Weights of a small image classifier: batches of 256.
Rows from block 7, named by matrix and row number. Each number is 128 + 24 x the weight over its row's rms, rounded and kept within 0 to 255. All counts start at 0. Numbers have three digits each. After the name is the row's rms in percent of the matrix's.
# proj: attention output (model.blocks.7.attn.proj.weight, 128x128), inputs 0-127
proj.0 078:104097156163123145120115126165090094148088094136115101155114142120114147115131138148124089129149169135125084123111089114106112088155125105130156137150106107103133159094141143165146165142139092097123123126127127105160114161153145156167089160113142162142131126110168155160160126131110158087138176107166118165145103167140094131091136118119095127132140106141164145160115158131151154101130
proj.1 075:142141131136105151088149166125088102132086099100110129130144143095170157143148161161175118127124083136150121111118174151159137117089115163103126132153170152115129152166121106100100135119165113094153116164114140158152126155125162095128132110119134102151121157155121121106140129146113148169145095156149084148159129098152149148110117123120112105134110145151121131168083169173163110128128
proj.2 150:117109132138144108121132134103123116146132140144162118155135154112120100145103141219134159151109078114137154136113164071119118103138126104105119121126141134137146124113131122137135112137124127109101115152125086109159140149130172065208108135122107145139129176102117126163113096143117119175126080136115112121062124121158091123127137179119114107117139117145131132127147139162110122159136
proj.3 071:098096131161161138165147140149143137169142088151122153138153100117126136117138123148134116160128155134161120139154120146159150166148119144151114115104147117117117157089161148101115102170148096094160140157155142093164094112107134080095127100102108152121129129112156100138112134150150128142173153086084165132100151144151142160158148101090160095120081116101124147103116130124099141166122
proj.4 081:089141123144095160158158134132151123098113132170122091139164162136167129114152150134109137143170161152111148147121129106148089101095164093166110147093170136140159153123143161135155109122116101161130090142149122144086163125148089151159134101147156150153104087129089120099144160110157123105129088132156097157167139146124116108109081102149134126112118120104118152140147118137135095155128
proj.5 076:123148094110135149091111178133158135104175113169133093154162116112135091123140177101138109098152118156100151161117086155129138121154145158144100163157138095157143153133128134140112130134094102102173171097092147161128129120153108165144129116122131099107109161123108116075122134170097130159151136145114121160119133127140099106169146118111151121154116115152158154148087115168131128116138
proj.6 086:136093095113154153116139118156155104123094142102134141145129142111150154159088130190123134135115087132158109145157112080160144148163091121115169111110105143121152152111120141148118081125137150088088097116144072140152137116144133141181124151116122111144092135129099155161108092146165107142155142140120131111083148130139114110106100178095096155115107092108141129131111150129143104096133
proj.7 074:122117163137100136138112093090116092147084140155138091172156164164113143166113098149135124123157130096165162086113098096137083089122106093080161142141158147107123131104088168118120130114102157098116145132139096110138121134133143111139110143119151163109114154117140148104108154104121159172119110159139146151135127120155143094157164146138158133162117163126127102098165146142142156106130
proj.8 079:095130155112098112098129154116106099118152149123170160114125094163089106106111167177095116120110108096112167121147169145139144086152103122158133167131156168095157092164127166119159141148134149156139156122099089109127091108146126095127117154139134106166089102138095152139122105158156120141117147110110114113119110122104143115144148166121107092112150158132109140112146144093157117119090
proj.9 082:145164127117160100128087149095144112114131113156143144140137111127108120142086124155145162146145134124145167110150138103157146094088165107162103121096125090129137124118152163101121170164148120091148144105139139122104092102166158105163143099155142134156133152121131166090093123089115089148125106162141153153109093099132130166135096120126104126093099139100098100121159163108158093153119
proj.10 080:136155144159152096116090157107166159123111151117160142123153133168169156102119153140146102121096098140111109157116096154091132095099134103130163146138098167114109102156139155090132129140166156160084103138091117119151158107164139112135109128157140100139151105095155138157163130146119095098151139136094127156130124144166094148122153138089098112130164108094130130141157165159110104112122
proj.11 077:134091117113126141126100168161141138118113132096132161091107107149167119115137119165101127109122163145099134119131156162088146131164166121104101150154123124088121092105137165169152160148088149137165121166107120130087146092092144131100123150166130134165141115170155130116131130100130107161131128118130141142131113137149157153150144099131141095145114162169171093086160095169138104134115
proj.12 086:113124155086150107142118143136157106136109149099086135130133101086100177154107153096114093089147135100136073155159136144138160123085136159161086087117103114116105104151158168113163129121141168128137118088161142105101107137135144120117138139111104143163144105155112150148156121105104133132130166108130097141163150092104158164148100103135135151091108090144152112121144156138127125129157
proj.13 084:154128151106090161097134092104158098112099103124092153137139122121105136156127112148146156098099141148162152094167126164131131095141160133095138136157099095119133093094124151141131093152162104154135091167125113148109125153108107151160152161161126115139172155121115136165171159161111097150153145109118125126135141124111125097089125163129091149110131168165090116134094145121097100120150
proj.14 076:130103125109122109133121116096117139134140103144105112096102160114130156098110117171103165141169129157108120114121095161130128132095120130150094129087121164149104105136130148094108103165108093104137165156111147111165088118171169090147091084167149109133165108156102141117114156135112134123133105123162152120153126118111130142157085088114125126136141158166095095152164101096133153146091
proj.15 079:111154140148143098104116159084156134134140146098172117120143160112100095119120135120185131101082081102115142111104125094123143113151151146101162139105118140148125159128149113141137141124098111096085149149115141111101152148103144143151156128122153122139138117122085167136151127155108134155133085114112120133074093119188093085162135135129106129099144146134096176147106133116103170105110
proj.16 082:108142101168146153098140161133094129157124098109114119100161148117137101103159093106169162089155126098122169108093107145098108156159151126167105166102169108091095145130126086092109134158116138100156138156131083114147135141126098101125100126107082114155145147160139127144125104109152121153169109153156140159086150135116119140154109153119159152118120108112144122156118109125095147150107
proj.17 083:093122149092128121138150102126151092170150091097102098131165116098131094132125094148103102094129130105138098115164139104150114136127106162139164140123107126154103167167097141156122116170149164100115132129118122161093167151143142082158110111102087095112131093151131160100092143109101097114119125122143141107159091166101147152160130150155158091117122105111155123162142141129128159120143
proj.18 075:163166137132123089139123080129159091143163126127149148155131118097140090131145137081097094087108111119096115094165117168136095164130099133094109162106135161115126111154146109133129090143148147084107134143106119100117124138122105104138128132150130142110127145168127133163117138151123095121165110131117087161127135129160101136111168156149103168149088119144108106132097120074169161130160
proj.19 082:115112112145162163098091101172153127139154145151081092131158124129141124131175112088096143131134163148137104090103098166099141174134113114158161162110131125157155160136161101110146121141137096112110146124121146157154148128096096102108156128160131106120142099137134117143165154090161164086119146117121112153116157128128176111129124147109099144102149162117149105149126158134095153096159
proj.20 079:098092094092158150150112109149100125097100095117160109141149148148142120169166127118090119128151105096153133145146122152113135145090140165161132091151130145135148143100112098125155113137148101133148095094164160168146093153136153129085124136161109151108159123086163147159123127118152122089139139138107093098148127088108126092125162146095147088123090112165150101137115102158126113135138
proj.21 077:142151156115148130159140153161164162111115164093098117136119139135143156113122089139127111094131118118140113139126101122099162149155147095115093146090120122120098092130164083157122118136159151089137090090109138143102111162111157132106121167135102103084132137166135120133138111126093124137097154104105144149090158133119127084091104178166109118091084131101163116157142153115098114102120
proj.22 082:165154094154098127092133124158105108120109113146124167124139160157097147138140109100119135131124158156162125130131108134118117108138148137141132110101142155158093097153163139109141143146138157106119093141128108163108118110139088175103100077115158128161136108111153132082136160119091116128163112169158114135172172148107159120108097135090105168105162092111138155107167089100132117125148
proj.23 078:156145146083125110121097100150131104108148110086109126121100109157139107149111112148102130145105098145110100124086103167135142113133128150168162169154090120158159100098112167093168099156104092111122160139096145115153121096132130107113142134117149102152109106135118153122089140150119124091081121158112125097108169152120113142126111091137087132105130166108120087148101162145100153093133
proj.24 083:133135149095081104139176129077136151087130105100113123129152137110157120119117134135157104153142112115145111145091081174122138167088124123170102088146096123116108140123090104132156141135117146142093134161133132123097134148113097115133104150167102106107134163096156104122140156149140148089117120159153106097114106105154142097166172108109106104159097120095088147123128140100151149097127
proj.25 084:101138111143145163094103104103106130141137102128099158097105096116104161092141114164089104106151142126112158134148093132135094138128129139090154140128142100140115101138095103099150100088101121118096130155153096113163149099153099108117163155136143093103087117089136162162108123156128120114151155151157115140151156105105171150098091146119095134089117146119142152170150105168143150142127
proj.26 077:102104097135137129162110085142124127138110095124124094127150167134113157132085103158114097160115096122162143098112110117166128100128114147117105127090145138153101137155144088123161148107152104099126151134123118098113122101149095121171106125142126086164115092144105100102172113121117158171145135164143103105167089112136114139128171153094096148123171135102131102161160170128156152132134
proj.27 077:127148104114132157105152086162096140159154122117109091100105117150099092114120143124160138103147132158118123102124099112095128098103092115137138101150090124162103113169122137112098133150130130125134168146104124156165171114155123142168121100136098121150128160083148103119168097161124097097101145147157096158152102131154119109099120167139097157147158097118155095097122111168125114091125
proj.28 087:092151093114111163103157133105105097093137163115149154119137147093154130166098094157100148131135115119154134111157103120111103151156096120158110141131123095122102105135157096166109099150152090134147164147103124101121111159165140108095112160138130148097148147120089105120119124093113150128105166153166136138161087155124162109106115094166160118120090096147156126100095164112123117149124
proj.29 077:124104105141160158141147131101101092124136156141110130155160109137113101098104144138148092121101098117094107119099101131137166114145137144162107101120166094147135106136101098145127097090145167125165136137118090163094168160156089112131126095097172119130103122140165149147144159124097145106160151164148125129099136142169112109116088115108159162141100116137132147084150127164088119159125
proj.30 082:132090119162095093135168151094107154124125124128149157130142130116109162106120146140125086137155108120123108165161154165163124139106110162142158162143110165134159095102091136151142115127121127117174093149108147161148102141134142136159146151133113090092123132090109166133098093126100165138097127163135162166135091138112132117089129160158131113143098091144101165135096101152104143144159
proj.31 080:110126164110127099100106097160087098141115158132154148098129114131128131168113110118121112112108137149087155166168133112114131099117148152168087147089152167139114112106150164119121120126090143096124104138139091131112095136159142102146128134161091096117086088157142155165127117107129126123158152157117144133164118137112135110165164113107139164113092158165094117158141127162087107144089
proj.32 098:100120097152127139133106136097103128100108156120117123106144161127136096113107107200140158102111126137112174102102168115097101116164137155101154158101127145100118097107116116147127112138140116142098147096098101164178160102148152078163150165130136154110105132136148106168103093126097104167134094123144129132097103114111116123144140171154127092155109145103158119151099140137107126140098
proj.33 082:105126100149160141113126092136133163137147096087153119155111152161116140158150147139130115094144136121157102127090140099117096115105159109166170112130096154122096094168099095090132095153167118166135124158113091165135147097119144093084166160130107160125119155115105161146126107101140136118137116113160122163142121148137168084139133116163123087139167148153093117114098130112122120150133
proj.34 087:146136140131135152102120145104156143127108094120165093120124155110146132132110116202178117096104130143153174094126162120145121082129125104103158139117143105155149146105158152112150116098118103158143103095141091159161111156136141097183127169125082143137104132123127111128080136152097133164145140134080108128115117105156156124131160123092100130110087154124146115156105136130137158099133
proj.35 080:098119143162108150165126100097115160113110108117105111118110145121106101092089159183153149121089099160131169127151167117107162117137164127102158109156141123094130100158122163129094087145095091110093105133113152119165154124167160155116162142153137119088113128150131152162100121101165159101137135107150108121141110129104135127120091145163129090119118153121140120167147130110153151146151
proj.36 146:102106133131147110113126131096120130108111113144175133132125147121137109141095152178159143152103078154109147140116150104114121074173109103125134134133116131115130110163110151135131108147111107125094151112110075119163146144131153093208140157128088127114116153095127119152113094124125101202112103118098155123059106149136119100136122159134116126156122119136108164158125113154147138142133
proj.37 096:158122145098111155109161099127125124141145127118109119084134128133131145124133114055085134106142129141130127136156099138138108170076140134134149114098131100090138129116140155115140113104127098113154113100134164112124103108161111196067110092130155116155115098125126137127125189127152133095139155157126154125148155133113163135129107095161105174145169101102116136145109111076127146126159
proj.38 080:146159140112147165101082111109090138138107138161114132146097141158119166101114091146163156144101122138153155155129147111166163094121167159108146150143097121149120095144165110158165122096102144133139115145121116147118113096148151140123091160123169091135159163134158116138109136151106146107109156101092133099097170142171113125144150151114122100085122154091164136145170122117133126099114
proj.39 077:111120160162116147149115144096124150150093155147124143144142157160124117097122090135164113161108138149144129091153119143152140120088136094145102106100099128167095130163088106104134100086112104133129124108121140138083123162151136128138098121099118169100115146102113126144106124100162159136102097090168092163143163109120117160150088102112127157156108142165132138100090158159123085135114
proj.40 115:151126116155104131147091106134148142153143120137094104107150114135128155151133141088110123122109187100129130159108098142111108170124123141170104153137106119116109154122157100165118127155160103145127111140161144129105127116106111187083145091121148152121152111162132153103129136123110151106150187150161135116198147145117129164112150073138131150121144132117106100101138118074135109105167
proj.41 100:112129118119145159134153134124143122142113150125133146123102116133099108114108134180148155148130085144121177102146121106115110086163092121106135159153141111113103114101106132110148099155097114105106112101096114134137118151113167064175138123111093151096099155113083135176100115111155127188154122116089113107112125127151120100139153178111106090136152136131138154150151156166105105118152
proj.42 087:136102088143141132091140113139123099125120159168144159158146102101116101151128155116090111109118123099104096162088158090104154170143118114115090106104160090120091117132132142158134107089151136129103134142125111126140161090098091140122149152117088150140132090132094146163150111161148134092094170102155150147104109117103153159160125145109095100088154141156151130149153122103122155129139
proj.43 079:169105103151137119100101154163148134136129127126099101149169104168111137104148154140108159116096142136173131121145134109156152110094151123140104103155111162166106171086102096114126140147168162166113103115151116114140153093140091138119093122146157097095165103101113113089101118102113123105098167141155122150177127140127114118133140148151100115118164091108097130155111106148109104101116
proj.44 290:100125142136142112135134128104136128113132131124167117140145143128131106118116133196159155149125077126127163122133151092130133080148113133097149143132118132131155126145122127114133090132124122114100134142113077130163146136138170068206128141114116118112117171100102146155093088142136115198124082112099144124068097129171107106148128173138130117132106124112124144146136133168131148132104
proj.45 076:163147122157109126127117147142104110165136145128122167107103142128098179142114107136120086100127152149151094150115100113111135132094128119155132126130097144147143123129143131124113120149089117106120095102093155118131123095111100140091138089152166169127120102100178084081162165097129166137138130093168097136134080096113100124093097131161114133104108112127124105109088128094129100090099
proj.46 084:130149136124135113167167129112168108121155103097114136145153167127142123168140165150102161094117153116102116122089161090127165144096151103148162164157141130117127117152151105114154162105163147142140112156097161124092143154108115168090094117093117124152159104148160096152141103102114093090114138099135163107094132150090131105121126157126114119135132103162115104137091105147121093096115
proj.47 078:142139157149142109091097170094158142112100153128136114131117135101136135104156091111121116133121102165090118169090112106143116102092103153129095144099166167108108123110108135154158132158169088096157117131151095092105163157115165148129150118130123100133132150172109130129129126150141137151165094114144156106086089164133106105125112161131094096116087150143166131129121148117106104148162
proj.48 225:151138138121114138136121111147114140131111125135082126104113115108136143145156114067090110116156173140147082147140100174136119177087134137157108112134122114121113123113143126136144157135137112149162113116164181133092115131121087183062143118131137142144150080142159117105152176122118146070117169130152113123180154122093139125122113080137120151110141139132115113105117128088130118116142
proj.49 074:109143171141093118131118144139103173167167155096159136094110100170147103124096105150147124157149094140155131103099150113160093099126092122115120102114133104140122134091098147168143098106164103105117126111153117098163146155127110116152095157141088121136146106152120107171117132129108133166104141112147136133105155134090137150088094155156123152135120155122117095093142158162148150162164
proj.50 078:088126104119144114115149141154127161140102090125138120121122148113137096093138161086140086136148148105121151107108147172092150135143162105108145130156143095091131141117091123112093139146084159160173113086125175119144131156129101131072129108144119100126101132138145089094116102161124146126134176097152129103130127127123160092119106100089144116110166104132094112168157085142147125137138
proj.51 081:154091125143142165123135136134123167151160087100096168110098117126097092157135136133137159107107118123104113100115145104119159136119088130114092164140094086151104135131123102159098122165102143144116131142156160123140143127114136152111093095166100095158158117169159122088109109132160116167119119092130097125128137087084175140099144107105136151144119092123126157095120092109123165156120
proj.52 079:110168140160151120131146101118139152108129108086118109170093160152120164171102096115133103116097122101100151169167163141124094155140140108151095128112128168121132164160129148137151167112089089124125100169123114092122118114098106156135116120091137097149159119135156127148112116131123139130150084099092114162085094098113133142120132126160108149134124106139129156162101087094111140091111
proj.53 075:148112145160127111122096155114117170152099159118149091122114108132128111161145134091146132114134134113118153166171163124129146173102167143134138138132134124111110154095148110116088100151168121118156096144127135124126167134089160102141110124098093136154149107124133123117161108090166135127107174159165170168170116100099101130122123144140103164127165142121109164165144134094141080094147
proj.54 282:099127127134143121134145128117127125123119123113166137156150152141131088113107135196161149145111091129129182133118160078136133083160117115113149132134120131131156117150107126117115098123113141116098151129102093136150162129128154070188114155106112123126099190106106144159094082160130111194130099116112146130071115145158119115135130168126140107144125126126123138142133126176117144153110
proj.55 082:108147130139123096090144080115117098136099166127125092110115106170110120154122151138154118128160137109156137094123107136161129098149133151112160151099156115165093131158127160094159097103115155091125146091115115136152104090113156105170106115098132146150129125113152095101163125120114143100144156166093102144150121127087120109093137168100121158157158125104103165125157145119152086120166
proj.56 078:085113100146168130116131133148160140152100146144129101135102155127158088127115157133116100136158131122144160144137144117154103154157151174164162165124123164120158163147132104147119100143150093086136152125098092145173161101122125147174140107146097130144143163113124166147092097103105100167132131122173119100087098129103111105121091103131132112157166134115114105119110104094148121100146
proj.57 083:136089093090119157104153160163142161139107089125091089097103092128096151102112103141112123113153147136113090157161085122141107170148108101088098122113111102134115105143124137116107121156111107101102148133167171116153159149112097149081117123126144119160128110146164097154145160126140128101155152094148161115121150125094150140158149089101118102128102152116103159118150117118092135139146
proj.58 081:111148137116139097099124119130147126118122116114140143098112135153164101093151106125147130122101168159101163147089144138163117091119148124161163160119165095126146120114115116164113166104109091136154121099132174133141109119165152105085159087122106157097134105162129090115166104104130171132103104107100107123152165109114108124144154128170108144101096163178127136145155101148160126098131
proj.59 199:159131125121126132116105113161139120120130125138088133104105100123112173118150121060111087119154161131137099151143113166111118182107130142159103137127120123143103150104123113134130169131128112126166104112159168134105108138133114185066121101149135139131143088135134120113163157124127152055110176147162128143177146124101144129118116078115136149106142130129137092121138121072137114116130
proj.60 086:132134111149161165123106103162089109167112161089091158159144109123108142153158118092104154120101146155132151152106131159133139169144108111110144111095116098110093165158167131114154124148115137169136122111119128124159135163163101137126124096113136150147095089139139158123106116091119169094104135154138089142162154157128111143158142129103129114152161162095132097163138161121166095106146
proj.61 076:121113170172142088150124107106126109144164139155123156124136100170159100087116141135121146105148154114096154088098117163106168162132104167105107158089106120150157113095098143132142154137119136096142129109120158104145137098095141165168160146136093150169156172148128112108129122118109118111147118098162138161139130160122129132107150139105166159100112108116148109110142165157112142107168
proj.62 086:158131130162131095097135146172143091109103110152091160118142090127098117162106153092094106102101161120128128150132122130167160167106125110119134152146156163088120104123146122099100152154118093146151155142141160135146143089109089176112108145133099120123139145161118141094139167099093157099142136140138090161123093141098124114120141109133155104103122146100139092108105119090128089111163
proj.63 081:095107088127165145166107164143102144148160151123118103119134132100148118094110117109165135115133169156146166137146156116126093106162135144147138145117138120131086135117147148134105124112162096169104169091099129105121142149167120138099093096110165091101165105159162129163135144139167145107117144100113154103130160142113153122102168092085128139153096159151161127160105108119134109137154
proj.64 078:095131100173161115083141089095095099107119126116097135139159102167139087104134120152093117127140125149154102155130134116146149148160129113093139139141119094136116148135097118157153162157163100093096101119133094159140158103110156138105134151137164149116141159168112114160130166080089139161115122103132123100131159108088118094148114114129168157104118107143152104108131098141162122149151
proj.65 077:127134131105128098137098131090097164153143155134114138127106090091144130147141091166144120086166164113153119094094150110136110130101129123131136168147125131138127161101141136147130100164159162170148152085139096153119134153107099106123162096139156106133137151088132106093106167094120131098101109147099094114089129156145137168162154098158162117163103098164133136117162142109117121118117
proj.66 076:136099111147110155161131162129098109109130097118116095081084124136097172133144115110124110095120105092127166097114119109173134143168096158138164098099143105092147107164120099131141107151123118133100161094119175106135106091106114109088124162098119089136099119153118091137149148124112105152130149093111156088121093117109122147127128129089153111163150161145131130102108109153107108148152
proj.67 079:126108138170141133092101135158120150141094159146148146177156142116095093146125086136112096100147143131154116118096097088100096154171110139115141133104148139091150124098163149152116126154130108135110120148118135139087104129154141106167111124132169105099124161103134136097145102119148148158145136133100167108101149091134151128134164155166091118105155169110161157104116126133170137097171
proj.68 081:119118095131117163116126101132129120092154091142163158135102154101165169164156120085133104127163089136132120171159139168133088132133139146114122162168103162116152137158163117103085119152152110130152136157129139103092098117126147172085161169091107102135093151111090151097123123115133148155157149110114126122110148129138151108159108086099105154113155137145132148122095123159121127118139
proj.69 086:154098104100158148152153132096082126129099102156136085156128157121122112102092158162125162145143122166131147090147113125148123129142127108132132138088115123131150083132130152083149081092098153109120163138157111172098114166135146104171150114139105141166123175140149121153096111136103113142151102131094152117086137120111089108148157160117147148140087123128146161098121119136128161155108
proj.70 075:123163157103128099140122142167101108137139173148095153132107136144134112144094131105139154115085117091154120105161166125165118104137131165147167143096104153148113128160140149107135167145111106093099097110123120111169094100103119127105090126129090123163153153127126085142108131100119149118154171090105134121147110094135143088111099103128143128159169131170160145119130146165166144161140
proj.96 211:154138119117134119136109113148126120138120122127074114117112128118132163127147116058090119100157166131134110130136097177137112159113151141161121114131141121136108137126128113145143144123144138128143125119154171119097111133136089195068121113154156118121153090156148118091152166107143140061118152145154128131193161119083162138124137085114118143130153133121137128114142130073138103105156
proj.97 084:092094163135121117166167108096141156149104139094169153094137107147129127124149094152099147093141135130114172114101095096114111145138102104136151115127161096158144088101159169095149130093158172146118138109118077139166164135114111111130156114127107147124125149154125092144084113123106157183132085135093127130126156151145142114106149159160139154123104111148100106112124108132139105138136
proj.98 077:158131121097106111135149094126154140139134103153119134158129106140152159135154106128127100139090147164141128110148168094143162163165133148162121114160138168140164114104100087111149102096111144103138151144151152135168122147098125106133148109144103088148135093097162168155130111126157125132126111163142152097111163110129148162146138167094149152091139101143172135157172122163142165108162
proj.99 077:130110095134102152112141141153115149090135091144144122134102135087109114169157143112137092153163167133124142161137141085097126152112093137167090127141147160159153105130138102107169134106150103102172097165108150098150102113144136161126091156095153097108147144169128117147094084104126113149166090125098138104121159104111144144143091092127159124104122120128169139100133116108114142132105
proj.100 081:171105138092158096114158150162142111143114166135120153091131134104127126113161141102085130154137155113096143149140100161107104143101122122122146110147151132142125157153083110112130135152083120105155161130168168160088147093092133124145114138162095131099137083137100158093100168118142115125163126104111148108161138140147164091096102112141139164128100129105142088123149100107087125144128
proj.101 082:159155117157094105114125131105098165105167116096156098126150122103158172139163145136127144150135165126162122098132157169150112135099111141114106160159161094140137153136153092141128114132160149132136102127155154090088126120085160145163091107114100165170114153120106157157130119141153173146105123113126139154126135115147128150142093111093130149092105146132092119109091104112099083139140
proj.102 145:148123106128122124112120117134133143113132120145101119109143122107137168124143118042116090109121161128147110125139108184142103153095132138155141115148135117125099131118122144125132154124135133136161124143135185141105094121112085180050145122126120133133142092158149102091154142105132144082138169125138122137180158117077153118109110072132125154098127122148107138133112121089119098094149
proj.103 078:123153139154096120127088144130103126157094161117135145105166156092143166099111120113132123128168163125110167104095095155131163153145109138129157111107137142154099138123149130126111146144157132100116092112115097128138130138085105118093107128117092167114121102146094163161152154105159109170163132151104160130148149085110130094131158102165137147094115150154115156125095088166130130156086
proj.104 075:163150105154140088106169124128141137120104131170119166141140112118097117140102147091133116139126158105139117142103122156136098099163172115110138157165169104172161097166113144134147147138143157134155101084129107094145135133094151118098154127092110092157104110101139167122154112170133156102113171139094156117166159170117138126146129132127114139169165091108124108146149117110134131117097
proj.105 073:107102166166115137166135106130145116127105136132148159165146121109137089145155155151114113122102141097116086112138086085128127126089089097122128147163111089115139103135082126129138114091142134096111129151092128167158107087167099160099145114151090128122151162102146149141124150117127157119130158110136118148125173105124173163147167147134121123092133105118098089110100165095097115140140
proj.106 081:157135152099135093117118126166141106152155144149104107134128098096117102126104141122103143135168102104094083114158161152126167173077164113113132153128158111121079125112111117174166151108166097167106142107143140144095111158126147164086127133153103130127100080123126135154129118140115121123115151101169117114116164137092105155120099138154151114121115111111127104088100154128091122091111
proj.107 080:098166120099108104092171114131162093160145145167167159098125103094121143150090130150167129133111107151094097156126119166168141119163097109157146137144130100142159091166132163161104168131144119153155120146145113136122148123121135106107109164131090109136099135107146140158123104166168098121133114109137110166139126141125115142119101105165124093152144162108152152103151101167159128155131
proj.108 085:097110159111101120088118095097111128161085113141154103101117116133093146147093122103117130112160120138148114150163116158108153113148162112108157134158101102095162162168085138102136137097144088128135113098130093109109155125127127142092131167090160120109152154101133163101109114108150136144164089121096090114146102131155153123120132118160107106105117169144158142109099162104095142154104
proj.109 085:141093132139130141126157119132159159096143123136103153158159097158110138102108158163099109101151142140156151168157125126113150150156141100128125127101111090095153145124108159109095105151113111161111093148089120121108104125158141156156097161163159090161102143157132139099093106099167115119109098091165139142143132133161134154149147160126109124137102128161091101144164093108104166144096
proj.110 073:144141120143116123119166095121146140133109157134159118118121124152133111090099138158130156130105172143153116159099120173115131101130138126164168136123148131109103150154127142152161086123092096095178115155172135131114164130135088165170164083143116122124167106096160109108122106135155113090096164132128132169123141170125116116105092102104144128107106118133107086132095119099158113104168
proj.111 082:164106091098100134119118166116152159107111094093164146108145155094101115093118127120137150163123101095116114134106150118160127145109136162113164136107110117162166120167125153112163121089150160094167153166160100133155091120136142116107113145132130105096108140164162145121163121163133122119164094128152157107097169116143121146143095097122108139105112146120142122096112164098103151091109
proj.112 077:120123112147096136156132111102116117126103169120147106099162128131142143131116113096091166096092149114143098138161150141098134160167121156105091107137106120101101147134121139103113102105096125103127096088120087147146132123136085111135104107134090163089130097101127157110091090147128134157135163122089120168100112160108165153093127152152142155127145132104141095163095137089092119106094
proj.113 073:091138156117112125164129089160111086140146117134079105170167127131143123113093160112141090122172125157136089150116171132104107115096141097123099121117167130135146149157142157090166088171151098111168117107144125128109125112143139142159095105119139119110171117099125147131154147127146129123159123133125109157158134170119150105160125169126151162092149125118105147090103094088141136109146
proj.114 082:116151094152134110124098138092108107125128124165080134085122116084123115128102130142126084133149160109159120160094138133096116167086101105105167118130128159106142157144114168146090163133149120117132116162160134137161082121141104116132129152109173121165160083108128143108098158160092118105088133116142163135171118126092112111097141115150116108109099098147134116091167152110132144136142
proj.115 077:147136110139131136119112100143094122162159120131152106106157125145151150161157117168157149105097103147142080122090087144122142132106177130099109164139094113095112140158121114112123126152121107166138166131124153122164159117154155155124164113112179099155161103133104161128134120135152111158162103155174160159156147172157101100143148147134132152096173125107139137145116096108109132102117
proj.116 081:165139144168144153090161149138155137121156127144094112167097101155143112103162129128161168130097148084115168092128125136141138087159145147102099131134098143129165147126149121161165099129146151163158149111136131131146163119147159152154165137145105163162112100095141106095126139105159127160154089149139148111124160120096146135122122130141127148089152140096100158111155138092121165119162
proj.117 160:166144111112143117131133123149125142114130132129083117118113117117117159137161126057115108121154184102127107156120089163137130151111142129172123107129135129107129125135146108143124158125121102126163123127138189101096098140122076197053124112130142136145161103164140111093138150105125142076109154122173110149164146136103129147120136096117119161095161139147124116128144126094131114116145
proj.118 084:128124090129103162141122156104109149105108096151113090118151117105120118169140110161136172117097133085178130151141148100149136147107139111158141150167113098145122095135119100143157099167121159095137114115094158165143124143174160108152125150119113090167129103141150108168110176150142126168108102132112164128119152164135102152137087147147122166158154121150123102134135159161123145145114
proj.119 077:112100125128109091105142137131104123150159153162112151175145121120148159172134127120137164162136088131137170113142095134118112153138109134124125117146113093123139125105087127166129163105151156115136139164093086130159131137099128146144159162099132161154137093102136164109103163165110135161157144123118106169153127090095116101123152152157121099165103160128112133104149090096172107168145
proj.120 088:118140166131146159134149152142151139115104134102143093107154133123160089124095128214158113161117130157162127094125144136151137103133132140095106122156117139145174122159114141093150135153114127143095099132107110116115107112112130077157149140107106159160112140086139136153129103099110129175131109129087104128067117097145114116155161165096150110121126108116144115160113154173149149126112
proj.121 083:166127130121094092118165165088093112128112101102102127113099123169156095098122162145098126136123167126110086122149163140137145162105095163094097134123159146127102097100087130107104137154090110107159113112122110155138100141095113172126113112121147167122158134097166137143139094135143149111136144100166109112113146125099146101101148153161103153134150155122144113100162105153163120121156
proj.122 124:124110117121139136124102144134107146158101149139124128089126107101120150109120108057094131106151170123153084149139106156149140157111108132159110106120148126104121130120120143127152140117132104107152106103133147145119102136116105159059115091163159126111127079133125117087154181128105154065145163146154119113162151106076140148123121081152143119095144121129105094096117124109136142106158
proj.123 083:169106143114113122096108117092163116118106125162124142097161117098145107141132154157096092125146108158134168107114133123105141088091111148152166152157128132102110162116119102128135161147154093156169140133155142102138123117141151113165099148162098131101157158102101094133111125104103146165101155113151099125084156092166084112121107156145136146093159126149115095126149104148109096147098
proj.124 084:129109092175092140117081153172149085104123152097132114095136108132124126123137093110088140094162103123105101156123154121105120154102127121166141164112149090122085112127156092116154117094127144154131113118135134107143134138154092186112137133161132156112135106105140151095165157119146118110136164099154112102175115110100139128084116125126116129155119152088121095115139106077113118097153
proj.125 085:140163156104112103162138121089139150136159113136135108154131087144097116156136170089155086104160151128132085145140099152102161094115146092136148118104099126093092153111115168128092138117106153090114149148140114163118112101141094111151115106105140107155119087122105162126129120167133120125156162109158152137167094129090127146112139132115146124145129154162099097146101112092155091117091
proj.126 077:126158108125138112156140088146102115166097130157140146164141110110087157136145171160134133120102152102126094140141146110088108095126101114133104124127158159118122108124108141104091141091131128160133141129097158107096118151172159140094127109098136167144154152160140099092119091124147113144104094118085113096117097150096098168091090173147150114129109116111092157146163114111120113163122
proj.127 077:137118112101148091165112131120151135150135169141122169104154154110116140159099146115106148117120119148138102170107152154094156132122162098158145151106123165105165094169140101144134102099149117165111096089089154130127129164145144122134151108111118162147152144095106115137131101138135154143165129117141155138089109095137079089155122131135154113164157119149157157152091100161171114115094